A small multi-label image tagger, trained from scratch: 64-pixel images.
Rows from block 9 of a small multi-label image tagger, named by matrix and row number. Rows with one number belong to one neuron. Each number is 128 + 32 x the weight over its row's rms, rounded and kept within 0 to 255. All counts start at 0. Numbers have three digits each. After the name is the row's rms in percent of the matrix's.
After each neuron's rows are labels from the 100 images, of 14848, where the neuron reaches its highest value: "responds to" is what is common among them; "patch colour" is the nearest of a few named colours to the mean colour under the peak. Only what is clearly more common there than usual is listed. The data: photos with spoken descriptions (Open Images, Localized Narratives). In brackets: how many of the 100.
# fc1: MLP up (model.blocks.9.mlp.fc1.weight, 1280x320), inputs 214-319
# fc2: MLP down (model.blocks.9.mlp.fc2.weight, 320x1280, transposed), outputs 214-319

fc1.114 096:180160100168111173139141116159106139107107065124132065144113117078136168149073068161155092150122192065042118098118150145106107126125109132125129146167143118100028109156114154189135129146121054114147071173139098129132097161095144131101143162141138106083031119176098112078164138135165139123121116088140135125178120162070
fc2.114 088:119092094122184090137144088154076155151140136096085143083185189108155113067100150123138150083158117102111155139116154159090121098037144144117174082103129190098109181117108102141127137093145155118100099097089124148102127088166090086102176214058164123121081210122099130078120147125120100075143121144138121141076137131081
responds to: text has "standing" (46); text has "wall" (45); text has "holding" (38); text has "sitting" (36)
patch colour: brown (65)

fc1.91 100:141126224140173095176104148125169143145086168104110119134159039187162085140120136154183140140096186067107083146110137215158117091106108146215143153084162096115135090161102098117122126075068100174150124136118157133121115171143141105163078139077104063108121115155122091114066151164097084157072137178176141134101121101170
fc2.91 102:104138114142206134132148066132037128146164145143114193044078070115098114141163121155111166146108167134126128116147093113103137126101124202102075135120162109113150117107130142159163058095126115141120085102157090151111111135154133144118148128088105130131129159086086150064152083136154137171151116165147150117164141149143
responds to: text has "sky" (65); text has "buildings" (38)
patch colour: grey (67)

fc1.353 106:171113110137047161108151120181106114111178108167182127128125137080113124118144085133107127175048096142113110125192136207099130184144074113124166135153124128101155162101166130200109149156180098145133100147162141146109100109163129155161088189130099154112102122135077129076109144106177152146107119127152133136181146161135
fc2.353 096:128094124095176105074053160112104161104089081140120178179116159089114139114155136109091127156145052186050184092119191152146154140130168135161104126131151123091190113128124101080154154114121119166145140149153183100167213150184145117096153141103129124118100116122102080147025157118114087150111146146144146160127109140163
responds to: text has "holding" (38); text has "man" (35); text has "playing" (33); text has "guitar" (31)
patch colour: black (87)

fc1.469 097:133104138192115143180143101104168104125067156096121118146121144152133073100161126133111130171135168114137104103122113123124194128171127138136137146188145160088102142146183127099170065123153138104133072158146107122062134105107176148040128113130084147130078103118051128117140139155131083127122148148155140181180200128123
fc2.469 097:124147104120107075071065131123104079103116133095121071150148128166134110136138088169114109141142189168125184134136124102168088031136118186163156118091134136166147129135118070137128127158118135158103113131157182138108169140125104085129090148097127114106144106101155135185133174148128190111127161115109155137130096095097
responds to: text has "plants" (27)
patch colour: brown (61)

fc1.618 101:163107121164139143147170138111156103121145143131117080144120179122141163119152105159084165133097133151041109110130125130097195127154104043132093103107105126173105054117127150123103126089156119146164182139148122125058121109100080162072137148145072124166105135151123163140135160144084107218166074112144106161181168109090
fc2.618 101:077085086048082165149118094180084104123163177158101093118125161165093182117180112081130102115143105145104180139124145129137134161176150130094091137124113118051087174128164134153160120143153170143147183169102133104179148129136162099153137139132147131157162119076090113085158149194168049143093175146126135135090167122154
responds to: text has "black" (25)
patch colour: black (66)

fc1.454 096:163162178199119113152111127116094128126083070117175178157163114109136169119175136116103103156149117129137108084159106162236174163166123111095100120129137129109153145170166133155111074122175119158124139105158144165135039129139102158125079139124153088142136091144152147110151178133123104084180120121131137163187199161165
fc2.454 098:114123145116064186141140126155130185123131164161117090197133105148112143145134166119194143078146124124131134136168130148084103132148135091193112158129072139103151165195114136130186131134124150117157173146118125153106105122155113115108194173150116129189171165120132116107070184160112165091144101082124135147143151117135
responds to: text has "people" (76); text has "standing" (57); text has "sitting" (36); text has "few" (34)
patch colour: brown (66)

fc1.467 109:152109070171072146096132177152116090180100148185192102146164086141173169159139098148112165150116097128134098125123156179197141105124132139185110129064146158113127125125118132156109147080121115198133087076166171150126126108098108117097061115180174115097113112160138154070076114130116123146117154122104137136148161086143
fc2.467 108:145182116164129171105088146162155140133149162170165130190104098091111139128207102148126156168142136120120186108148115203116151123130075093125169103130133109090165152203130096139069102130152109139161128158133077129067156068098114098168117137099099071117124103143075101133158054134108101094142098074156118140167127108100
responds to: text has "people" (49); text has "road" (27); text has "red" (26)
patch colour: red (25)

fc1.622 112:132102081144144161156179165135172109155169109119103130121098151085149124134102101131071083172112109119058111159089124152140089144179061119163133101175091110193147073162107183065088157112127138156140111123132116130108167141092161186097136153135092091170082122102141083161127149152136091139133108116138124094156099105090
fc2.622 113:099051141063137105118129091069146157086124110160132124094126120136111162114196176169098093121101119133177156127113159101092155096142110133159106114150128145055182184144097161130089163176120165130100157154069083133111070144145135107161144156121102129154167174151128151094085191159119085132124062149128112151098104157106
responds to: text has "text" (32)
patch colour: pink (46); white (31)

fc1.294 100:170141042149099168119127123146162110109177082125151091124165099129132158162121157119115048118096104160093108085111127091156176138143140142134144134149115199127067069178191126166148136108170087107124079129106133138103093161110114123099154143139220142013125097148173112118157093142199119132092100120189190142147125140096
fc2.294 118:158159132117155190134177093086167133109144124145082152160128134117095105142108146172144155132099139096143114113161118197109095111113163140121148183121057193118143145158096131172155141106099163143155131091102094142098144107160151134077139172116126108120119174105101124049163119132186106135143113102170140076119120185097
responds to: text has "holding" (37); text has "sitting" (36); text has "man" (33)
patch colour: brown (61)

fc1.122 101:122124137119182105136108169156091101099119160095112114158143151145132115135140085176053132138075175163141100111116181196126119168180132131136124107116125152119110143138117104142104131099146144132192129148195117164106096144104173155177109201129097096123131126148099093141069182099135110117156136219180125105132127107114
fc2.122 104:127151115117117158125093078124160163132131131103121143163117142173150175076108117160117151172167150126089131080142171119104118130113075171100219149155101124170048173092116090192131091053114102081095145110171145148135180119124136101124112143093112124136148123066137158111161079158167153105145131136125126093158201124131
responds to: text has "holding" (39); text has "man" (31)
patch colour: black (50)

fc1.159 104:139169131175106114133128156205137099129089156106121170159142124178115108167148052169096126170135150196117124171141159097147176122150103055129161122153157194153165102105126116111084167152151128162185089090145106186103116120065129096181128168154188059132184142077104130106116115098110106118074149134119122131136158078139
fc2.159 106:126130195163147126198105044082105096153096141153132109098157095114105168123127164119097171108142109119107107118146091131107122121117203130095147154067151083101122113102128150161102132166080116169120092108112132063161136146128169096145149122052129149112120136111153135122138172115140129108179121117134090118058090107156
responds to: text has "cars" (36); text has "road" (35)
patch colour: brown (65)

fc1.602 099:137152141142122054142172135141139132164188098112099080151092171188165123132138091119168096106139203109108137135153133179105110151122130100130097178133137122167107098147115173113132090136119063064120146147106116137120129176118102054131137149178087124097113075121076130208138121101146066095109156173080149089152130151098
fc2.602 091:131133082133125201141102136107135117098146130133086157059151148079108127144057118158129112122146195104152137137180109143123119097105121096148092128155107139156047168126158168095166147085075085128192132078200119111159125088124174139152082162146131135062159080085051159079176140161159188165088129166154080144126160090149
responds to: text has "wall" (48); text has "table" (44); text has "sitting" (42)
patch colour: brown (67)

fc1.539 101:109130137116134129159110131093121137143135203105134125162121110128104068117085106132159045091140123142135077135119123156122157227183098108244199106127140160148090203193128140120139113133148166131162146076106119156124132143079129056126193143171177116108228154139103106115160110174208142115118153098108167086120146173085
fc2.539 092:099134157090069094139181072152149120098132127131094117177141236160114149090094089148137157147146166139151123137073173169126100129098153144060172161207151149078197102144098124136131186082141142137116151120086115112163140133123108127105128129108087107172119113113190141188057105051089103154112134103177105170135111174135
responds to: text has "person" (37); text has "wearing" (32)
patch colour: grey (67)

fc1.440 098:159117106169147149088088152202128145110116122126113158105157120169119169130181080107101174140110166149158071110122153150118100203118139105097107134170101153101118155136150150159080086119167142170138107119189157117134130110128188154114115173127115140130110105104143088151148125104117129129119153149133117138204141101077
fc2.440 093:121153148126081124118097119164192108079138187105098148158146159096144129130133130163076151156158104126104140117139152184111133140153048138122158192127077117192057193163056098166069115068081138136126110107185171129099102102183147141113104144113123113127140120105137148092113074182115168134121175077162090176094183154142
responds to: text has "water" (25)
patch colour: green (26)

fc1.686 100:136133128101110180103155129078140147148160076154138139102081110132108132162050143126176140182143176095110185143061103162123104119102059102132134108150144112142127103117178110112141119133181029175136123146115115135147119106076091160105127195132118158134094126122106166111147124157165113104145078154130129093192116040033
fc2.686 110:173113137109103158192168182189097139132104116163172149154096185112093082105110131095120108168167030152066157150106144115147140104097111159136129163146077053159116115137143096092138155134123120128113119105160170146077116130191101143157154115166176165063135157163150132076151093106108182120108144159158115129166134115144
responds to: text has "sitting" (33)
patch colour: pink (39)

fc1.399 100:197115162128160123082104221105086104136107124165143081118122152106165123118157059137110133169111139145134105151093178118171103160144156172110155110129127187126147060136121137071147146123140083126171096163137116139143111194147172138112138134112086143093116107136137052156132132103142084116114116179101145121149080074129
fc2.399 106:126148123126087132144114166078164072143123130141123090133128087157136095164189092141175151109059180058120108145174049146172124102091132106185175164089111101103116156170197166170078146139156167145145171085163130105110112107089177104096100128159149071153141122123158132170095108105104132100180122150103132074149166156141
responds to: text has "food" (38)
patch colour: brown (62)

fc1.50 108:154165066147096074140167079174150113154119105044206152141181147125146160113146183139095143172044119135159116130109157121124154081160135032151191130090143126088066165124077175169136087121154096116152081089195168140099121179086101147162106166100122146165100125056117151124033162081099137162100141152168124108161178141148
fc2.50 103:122087149131159123148209125086101156170135114129174126195128108115134143151182166165141163115142123155089097132083106059090132194158156126175104124118141086166168131140091164121125128165155102081090094124080166126086142132113145082094186158099148092091188222122131087152095171114128094114096066086112130122160104145154
responds to: text has "people" (44); text has "sitting" (33)
patch colour: black (44)

fc1.579 103:131112136172139148174221122054112053175144102071109161139145107096163116124130176122121129148095111126073115109104137101083153136129118090099134100101146191154112093124127209107121120168132098112118134160065081080124118115106156124086124180136135090096087111131079084154140127194181075143197104134130131116115106122116
fc2.579 095:170095151118094156099116131187070122090163089174153114097147127123156118161191166136187121111089171168178171093181190122178122127080143111157083164140088146073149112158090126138138110080114156153097140109085131131083079139182133159133053177173137142172166109160147135110149154097151117091094118132167105137193125148087
responds to: text has "plants" (35); text has "building" (29)
patch colour: pink (28)

fc1.27 102:146173140160169133099149102134167125154153089091142121112169109139135094118113118092142147125129183101085122113127119094158109118137129100123128140098138105165143102093113151178131128102172121153119125115061066180104124072156133154156157118095137122100182054135083121153109145119123134115124103139127101053136176128192
fc2.27 081:183141057126201088116171111120123173123169151095180117133072070143170130121155141076113124133153159188144127154149087138082103086139115158110110091163125103119139100104169148105103063124130165082161054135083151139103116175081122141097102090162100175112176084149146144122184161131081164164149134150096107137173089077108
responds to: text has "table" (36); text has "sitting" (36)
patch colour: brown (60)

fc1.562 094:165048111174118102159120171146125130157153119108115156148142118106159069147087070140150153152117117145115184154164138154187120163193185131144147115174124162102142108140203070047107110105127130183156116112116082128139096154135106090125118163109091137081125072183148140131153145116134141099138132133154156172180158115119
fc2.562 093:108174163140159156107092092122085103064128083167074110164109148121117164160150129098119151112139160111095127049157109151099118118088117154142094126097136125123108174143152147130117205142144136172166129125162171097113151130165075136155086138056176170129142107136138089091128153069176136070140111144100100085135050136127
responds to: text has "people" (57); text has "lights" (36); text has "sitting" (36)
patch colour: black (29)

fc1.57 101:158195103124154112111105204150119120106117166107111077134111111219168068121175086140117140111111158130127179171155154133174111150159132112126185160126084168119084140138139106131081180105142153096166124149114057138022124126089150118180134185144121135130118176093126102141082102127130127108094153125133152109130085131143
fc2.57 104:159147166170117087184154067112160110071092182106141127174121084068044112178103192095114157117079110088131117146118087180087113140123123082141026164108162093118172106099127133110123168128121145148181084134130115077199092112118151158149117141143110176066080066184131167076107135107168140152200166104076081096139136084143
responds to: text has "food" (26)
patch colour: black (59)

fc1.674 111:194101046155112155066140121131145138107135104165139163095163124129127136138124157167072188125106132149169134177063141104110127119213128069123133119098128144144127117131121138213142100140169084133155154165097123129086115133104145134136104202153123113086112144120157149121118128042107166149102101091118113143215150120148
fc2.674 112:061120137126162172131071085086110102106085072103113149153081155102152190164147138119150141061220139132135186121100145106155103167102122117132114135102091093130114088145166158093116108168148098165079122174094108149155111156163136090120099177111170092125142154105128110146124117079145188132165137116116162152137138171120
responds to: text has "black" (44); text has "white" (40)
patch colour: black (65)

fc1.379 103:140160094162115175099116163151132101120112123154156069162134152129182146166140072107130208142116155121085152150062158111153096119139140117118146134110166111133146130119078150137091169179156048104138086097116129128166095162127138096049146100136059105095135106143167121134063066151151085152125128176125165131156163119101
fc2.379 126:113146102087121129095167159096171121148143147158206101094095152152132139180161164131171159104120131121089177150090122130079156122073143093130101143113123158095153208154157125121137151210140108161153151180111132106139152060125155143109174169162148110136124229109103114161098178124109092113081098150104129082153144177115
responds to: text has "food" (67); text has "plate" (50); text has "bowl" (26)
patch colour: brown (77)

fc1.181 106:120155130140134107135113206131178133168122098147159100147131128156208141105127091132150120128149191099135112158087157177255186171108146118172123134139144114158120084162109172102160092152147066148148121122154117127150131126144180093106095119179100076151191123157128100144117102110123128126125097143141160145088237093099
fc2.181 111:117122079113174148121126114052149198120087193159159121122138131146101129123173149122086143121146157117120178091152135125063124073096151080062093154130069125093158122053132126077062123156125117150153161156114122113102163111165126119109136157105164155083108183095109152207139174115064099105118128106113118100122095144139
responds to: text has "flowers" (39); text has "color" (33)
patch colour: brown (60)

fc1.232 108:161152079148109108125181103179202117148166124114153080110128152165155119121116153128120117173090121119158093084079118130154112187184105112127151102178153147157097132164111213071087121104144143153112167132141128117120130109144137139074088145125101087189165118132108130157101149126187104133188138135116153103141138148164
fc2.232 103:118073168056145162147110081123082166102158076183117130077169094105073176091128166133124106182118151136174118125161186158064053115088160153069110096118094113104174181157140138112126096099130112130081097153143088114135114097163104077146145123089137119114139132102115103118125209151117135193148109146100117138094056160115
responds to: text has "text" (30)
patch colour: white (59); pink (32)

fc1.658 101:168115123134098116152158109086115147151089151063151160122136121132113079157110065131133088152175146127147107132150169153153112198165109133150177114149190127183130115164083192176134106166079107163153066081072080232105100129125123123140125169194112103105151132148135049147140133115171067072140154115142231116152163077095
fc2.658 105:138120163121074083116142099091154090089091097060112145091108149139103149105179098175107117152127098091140182077145111096104143148147160160126147102154064125122095127167175149153069112142087128129113131100152149111132165128123098123133111134064109197112083198160097124130139098141141136120141100085148129116078134152135
responds to: text has "wearing" (41); text has "holding" (39); text has "man" (34)
patch colour: grey (65)

fc1.735 103:198098114099134195143177115083111151146137124162155156108175118081194144160092152080121130148144129148128134091089184096130088157108104128150161145150136142114098086094163123136127100114163097156159131085110150171155119194143106127060116129153150132127065118170177106104178056137140092137135136124117159116138117104156
fc2.735 109:124120115166134082098157132129141123102102065187138194069137170198170153140173132054113124144167101107094170156094140137128132176058136128117135130081153144127077139086150082189154092150157082081114156113083166110119131128132122190142153080172136129135119128107129189170127152120119136092164125133130150125117147161139
responds to: text has "sky" (65); text has "clouds" (27)
patch colour: grey (72)

fc1.599 104:155119187136151126156178155120147136147076050172133123198136115155137177113152110130092104092150133074110130125106131197151186123147114104141115159155218120121148131109077126168120122183141064139164088123176146153185093169163161115098086145151110079166144103179083161136120160043127142167200124111136158085148171127108
fc2.599 107:131144155090135146068166115039157128128122103106142107096099129086133189133099159109104092133102166088126095093124097078161111120088209064192088096120118104097170129077118157075083152188117137154114163113103169130046157140114103114134187144089096122113116164131143160193118185083103129134151113071096041154077090099124
responds to: text has "flowers" (48); text has "plants" (39)
patch colour: brown (68)

fc1.407 097:119165126160128148123141178148143107093136123114176113164150110110088130137118156148148098228141172111093073103119132121165118123136152107116116126147112115143158078213099070140109117092140118160146161131167097119074074154157123164190162139093096155127132070158112112105121103119137112126149147124177138115116170114091
fc2.407 095:096170148156101123094125122128136103083096145174140103117173116053133115135189103124100181159117121159158113111152123126133095162052158093139100153194142105120154137086102073159106138102113129156114129113191174096129153121167123158090143144064181187082168095113176097147108098101145127137131157148165109127157115117144
responds to: text has "sitting" (63); text has "people" (46); text has "table" (43); text has "wall" (41)
patch colour: brown (66)

fc1.522 101:113138106168119115184136136144162134184080160139125110174152128163159100096166072143055144176122133119134158158116101100126205145113118111164131094150193094141152120112086099166121070118114110130104109173111126127108115100049183111131133104140101053108152118133131103151125148148144134142106093151181128125109165116174
fc2.522 107:108152112113118131195095134101138105116054188069092122138167189134073141103140111135087175105143153117167167108151082085110128135068156101116101142179129120138141156123149125170234138117075125102137129082133107164176158053137154121116139056153131141091126141165182109135172106123156109151172121106114084152093086146097
responds to: text has "trees" (89); text has "sky" (73); text has "grass" (69); text has "buildings" (34)
patch colour: brown (64)

fc1.307 100:146133086126125128129140153153129076181113147049175095140144135184145115114111119077108111233092110167130126107134131132149132127121139052092141110126174137139112111137087132176124138090156109162160106128132172128074151130071110142168183116114124203131123055044137141118085186137124090136146108106127152127156144108148
fc2.307 096:123118106132149118073169162119186161146141148134117127129114134119123143145077137158122189129125128101136103104141160141089142140124152123108108145130122145101137151060089127049192165133112082094100095116125097152155203064097124082151151142137088098080195203078122092164154143090093076171176132111140089122158128098132
responds to: text has "people" (50); text has "lights" (38)
patch colour: black (57)

fc1.236 098:164085138160097076109138163160132099133081091072135135094081120141174087121133113146165102126137141093172166125136157169194159129133118051097121111132093167085106189104140172082140131117100128169141049161112094167168111181137130053084152155092136072186165116148079128153143181118098131076114116114143155155175130114106
fc2.236 100:175114113101086159141145136166175138086080106150177132165130098075114165139099144141092123127106110112105147150113105182142092052127122155153077171171191089112193122128181117152137132103135168150183161087158117103033118097114157172085135080140149161092110109106147131114155150151071129151168167142099075144182076123121
responds to: text has "sky" (54); text has "buildings" (35); text has "road" (32); text has "building" (28)
patch colour: brown (62)

fc1.367 102:139160106140122116125124160102141112172102166150171092150188127185200132151111119116101138099149191123153158205107133120156106126120154115129154158146168159141154077202132122182115150145146104126122066109138112117093103158089193105131108130151138089151134101107137095087121130110117096094137100118117136098123165136160
fc2.367 097:164097083113125154161144138123137120077113119164157119078080165122137123109103156062124134186115128157146050110157146141126163112059132075125118148154100128153105150061108062113138150151074126137113119100082131100103151115217099202156124164128145157082124140159105127116130118096139131126098126159087100085195072160190
responds to: text has "food" (45); text has "plate" (28)
patch colour: brown (72)

fc1.422 110:098135107138054113129144086163120129148140160196117150155125112168189177163134161058190151193126116156110101134122154135159141123123113118168169140080100088093115086115110111137096132099150119115139161115101118126089129141087105121146152111154144142165130116152116150233160165123134123127139086144201131088173094092136
fc2.422 104:149153103128137187115144119150176184080126131105125153134117111184143144096121200114085087142118153134139155176130103111075147136070140114128151145141100111157071123141157167081101098099168169086142094179112105133133176116132139173103140105090120145120122136128074173115134129144134079130141150191078123130103136109117
responds to: text has "sky" (59); text has "grass" (25)
patch colour: pink (25)

fc1.176 099:112170094175124126122115162145120154112114190156176147126157116175089111135134128188102118176105131126133047089133114120126134188135120136112154096101092124129149118145168070190072078144103092134144102160174105215126061144129142139147164154143142101118132121166119121081160176074078112153118139165221157126178140103097
fc2.176 103:179082125144205203089121186188098118085081118082117148150140154151104125071128143114154097218150113148109132134076196067066127144108090130123137078127151103081144151102186168102086072069110131092140093080152117083136180080087142143180146133117123193068097134156098099147146156084120121144153111127072134134140098118110
responds to: text has "sitting" (44); text has "wall" (41); text has "table" (38); text has "front" (29)
patch colour: black (27)

fc1.699 104:165207136214124200178123142073122038169134097080127090186161082125109140145125097157150159113064105115161138135154147160202138105133112133125160123131113173126080114130155174154147171124083129165141113131143101138142088196124090139137089119153152096071116095170067102116132118179156117114218121129136171137149116119123
fc2.699 111:137102152116136161087150095165070162145157148120151113082142149089137124116136122147176148125134119147166171133214154151110170104088087120132087123061074104159158120146136151145121114043132143120089091130120149135138105146155143134149138137132169136126203163170123200113129174167112156162133132104076080111116154154126
responds to: text has "sky" (67); text has "buildings" (64); text has "road" (46); text has "building" (33)
patch colour: grey (68)

fc1.406 101:147140124188095103113115132134130094164122164083163087129078158162152075110143135101168097134130124156132127134154190150130147122121096115140200139125129099132112133163075133123137122126094172116134141105088143107126152116060147147057100128138114086105173128175096073153123129114143130119146126147153170111142160097118
fc2.406 098:169127116145116133116171079131204135152124095100137155102100120123090187186095135193102136103139145110082070137132118121192145079147082117133097109152122105084187150113184139165091136202102081133118140076120069173076141071147099074160131189155125174118141146185137076129128107115099166131197066088103085145118114108097
responds to: text has "trees" (90); text has "sky" (54); text has "grass" (34)
patch colour: grey (68)

fc1.430 099:108085093127104086169135161120150066166096171139126107178109123131150092163056150129098177125095117109132105158132081096113186105130102138111100156151208123120139158154130146112144088183085130135117126090134135174107092073125175119065153106141157092161134142143143097089151098150142028157125170149151162091112120159114
fc2.430 100:091166115101082133147088125158111087109147108084172128106144151102114122151151097134093155104108051172120171144138144082167109118123087104110130128192145134111094113178107090132107163165127129134125164190132159104113211102090050139171119154104139158094115138163158100137172094166187175159082120117116080102091093142143
responds to: text has "trees" (55); text has "buildings" (34); text has "grass" (25)
patch colour: grey (65)

fc1.60 102:133150149125119129103159096104121115120089081174085125110186096135157074072113122137133091099139106083156121121138101125117148163129155130146127100132108123134039095154152102166144195167155079115112126139099130155105105140086158106155115110179143131171126029123101099096172157173149151132084137162164133162168121113097
fc2.60 105:125146075198191085132107118132149147122087075140114122128132123167118039224148166110112099142104125152151100139122111132099046142170093129125141147121108163135142115129147155181103124107094182139145149131076093118075096123106191139107126152124077080172082125148156106134110124096135071135125127139134162127118156145144
responds to: text has "wearing" (35); text has "man" (31)
patch colour: black (45)

fc1.287 098:161083075180148105113201127120138117147092088098177126127158122118128131151172137145070124172090161132099083150110145117144101170151107078074143120127148116160188095132106114193110156128176142178115153120124155168125116158164158150158082155139107134119163109159140111090093131082107166120136147131106133107156169121119
fc2.287 095:111102173121064142193188054149137170141153120124093088077134220104101078161102168166198166073109079086125161136129128126120100119093123151104088095138095145141149186088080127110148122123116098127117070103123121158116134126206112199154153080124104206109149140083138133128163114073133127124203144137176095109116161117147
responds to: text has "sitting" (47); text has "wall" (47); text has "people" (45); text has "table" (44)
patch colour: black (61)

fc1.112 102:121131154164158158088156211141141152151073140127159144115121139160113138152150083127103145157110183128139113136122158155188143189142121095153075176124152126155157095118131119117107124122121098146118133114129088170142073108120146071151091167147129093110147104161169100112139100077102105088083140128143165099180123147156
fc2.112 092:087167182126135115113116052118123117092128143167164082089135164101133175097166153210164101087206142148126169142118080124058135111108137129072128061164128141122070213092145123137132126096094084137133114126113119108112188122128120109103086140092139157129167138063158142103151188134137103113152144129135062148110145156113
responds to: text has "people" (53); text has "sitting" (47); text has "table" (41); text has "chairs" (35)
patch colour: brown (69)

fc1.444 095:096166102109167110135156092097126101101140173065178150160181133108163073118086130183085073112092100126134067167128121130165117104100132088149199157059139125116152145122070080128104099172241143078121101089079086176106106095137114107165182186167138062090143153154155085207089202139120092136127133134125088081102134173170
fc2.444 090:122153171112143099124198169116139146112071103138188171141112122117091164170139140071193115150160160160086125057096122116150110138206136109157078095144166096147147146135147111107107155131129044093092169074156113133111149210133085108068109138168109114110098093193151107127146063169136138132166118098120140111192112039129
responds to: text has "table" (31)
patch colour: brown (65)

fc1.667 113:123154043136150153132159147086149133129138108133144172105078108145109163210178140155061146167118108093059125085082175122180181176174064124146136130097125154154133102155118174122111077181137128158145162131183086179061149109094109156105130131166131153148161148124161103145149125123115105075144144098158134074153161118093
fc2.667 125:086177115143204163129144068125144130165099122151218101149143184141118139142119189115093131141122104129097134145094098094124104129175074133095119180098152098169181126110084141173080163187146111143117188100078107116136146116129123086085061111114106141148128212121151111187118091123074109086127086069102132082176123105118
responds to: text has "wearing" (51); text has "white" (37); text has "black" (34); text has "man" (34)
patch colour: pink (28)

fc1.613 102:104166179163105153171104133098137149111148129159166114118116144168154149145107150084196160135110094061130168091092119141186167171073148099095171143124120162061131116166141118095119135204144066108156130150099039125120122150111094052171140112147156116117162114135122142152208190141143088077127092104192158129148115132095
fc2.613 104:142159101102083073124167163132139147095147084117128082081213123142136112137116131110113153123127154151112109105096156120089147139102110174139084164145170110163070160141123167164177141125131122093153113132114159119054137061166150182143122137160091178135139126100114153055145081120150131206138155186113121092149110166164
responds to: text has "wall" (43)
patch colour: grey (66)

fc1.266 103:146156109159136142193124096148121174165096165130178117105120092155140133157151155164066093208124114123163055112109167141187141136150127172089121155164135117121126117124097089140117071155146108127168144126161091165091129088080151116122123157135154153085165036103170082120143161137094122070107169172146185115164115174165
fc2.266 099:119130133152084136139159103113148144146139097080154086177123088125149120122141171088154130158097138104168225100118106152128065182140128081151158209112112131134177098097114167131114122080088177106126119176143067113120156126118090123108116164137121115138091138136165182155137212139125128106183105109133127143177105166135
responds to: text has "people" (63); text has "sitting" (34); text has "lights" (27); text has "many" (25)
patch colour: black (26)

fc1.25 098:152119068149130147130103137140107127132115151123097104105125095141148112135122056108157126168119100074167121135162154161094092117181117120169135148049101157099153124157119109152113163150165167186158068120171090110123161105084159094143124107202086117156174107126115072164113123155077154117133147118099129151124184144103
fc2.25 104:178058118143231119083121126088104163140140155146169107173064162136075126178103133162139220169134123109129146173132171166088154145132132124124090122112121172159165101146118150118083107145170157128060073098112095104183161116140121088102176164181069106153119135130107118149015166139077106150129120150105152096136136163166
responds to: text has "trees" (93); text has "sky" (74); text has "road" (43); text has "poles" (35)
patch colour: grey (71)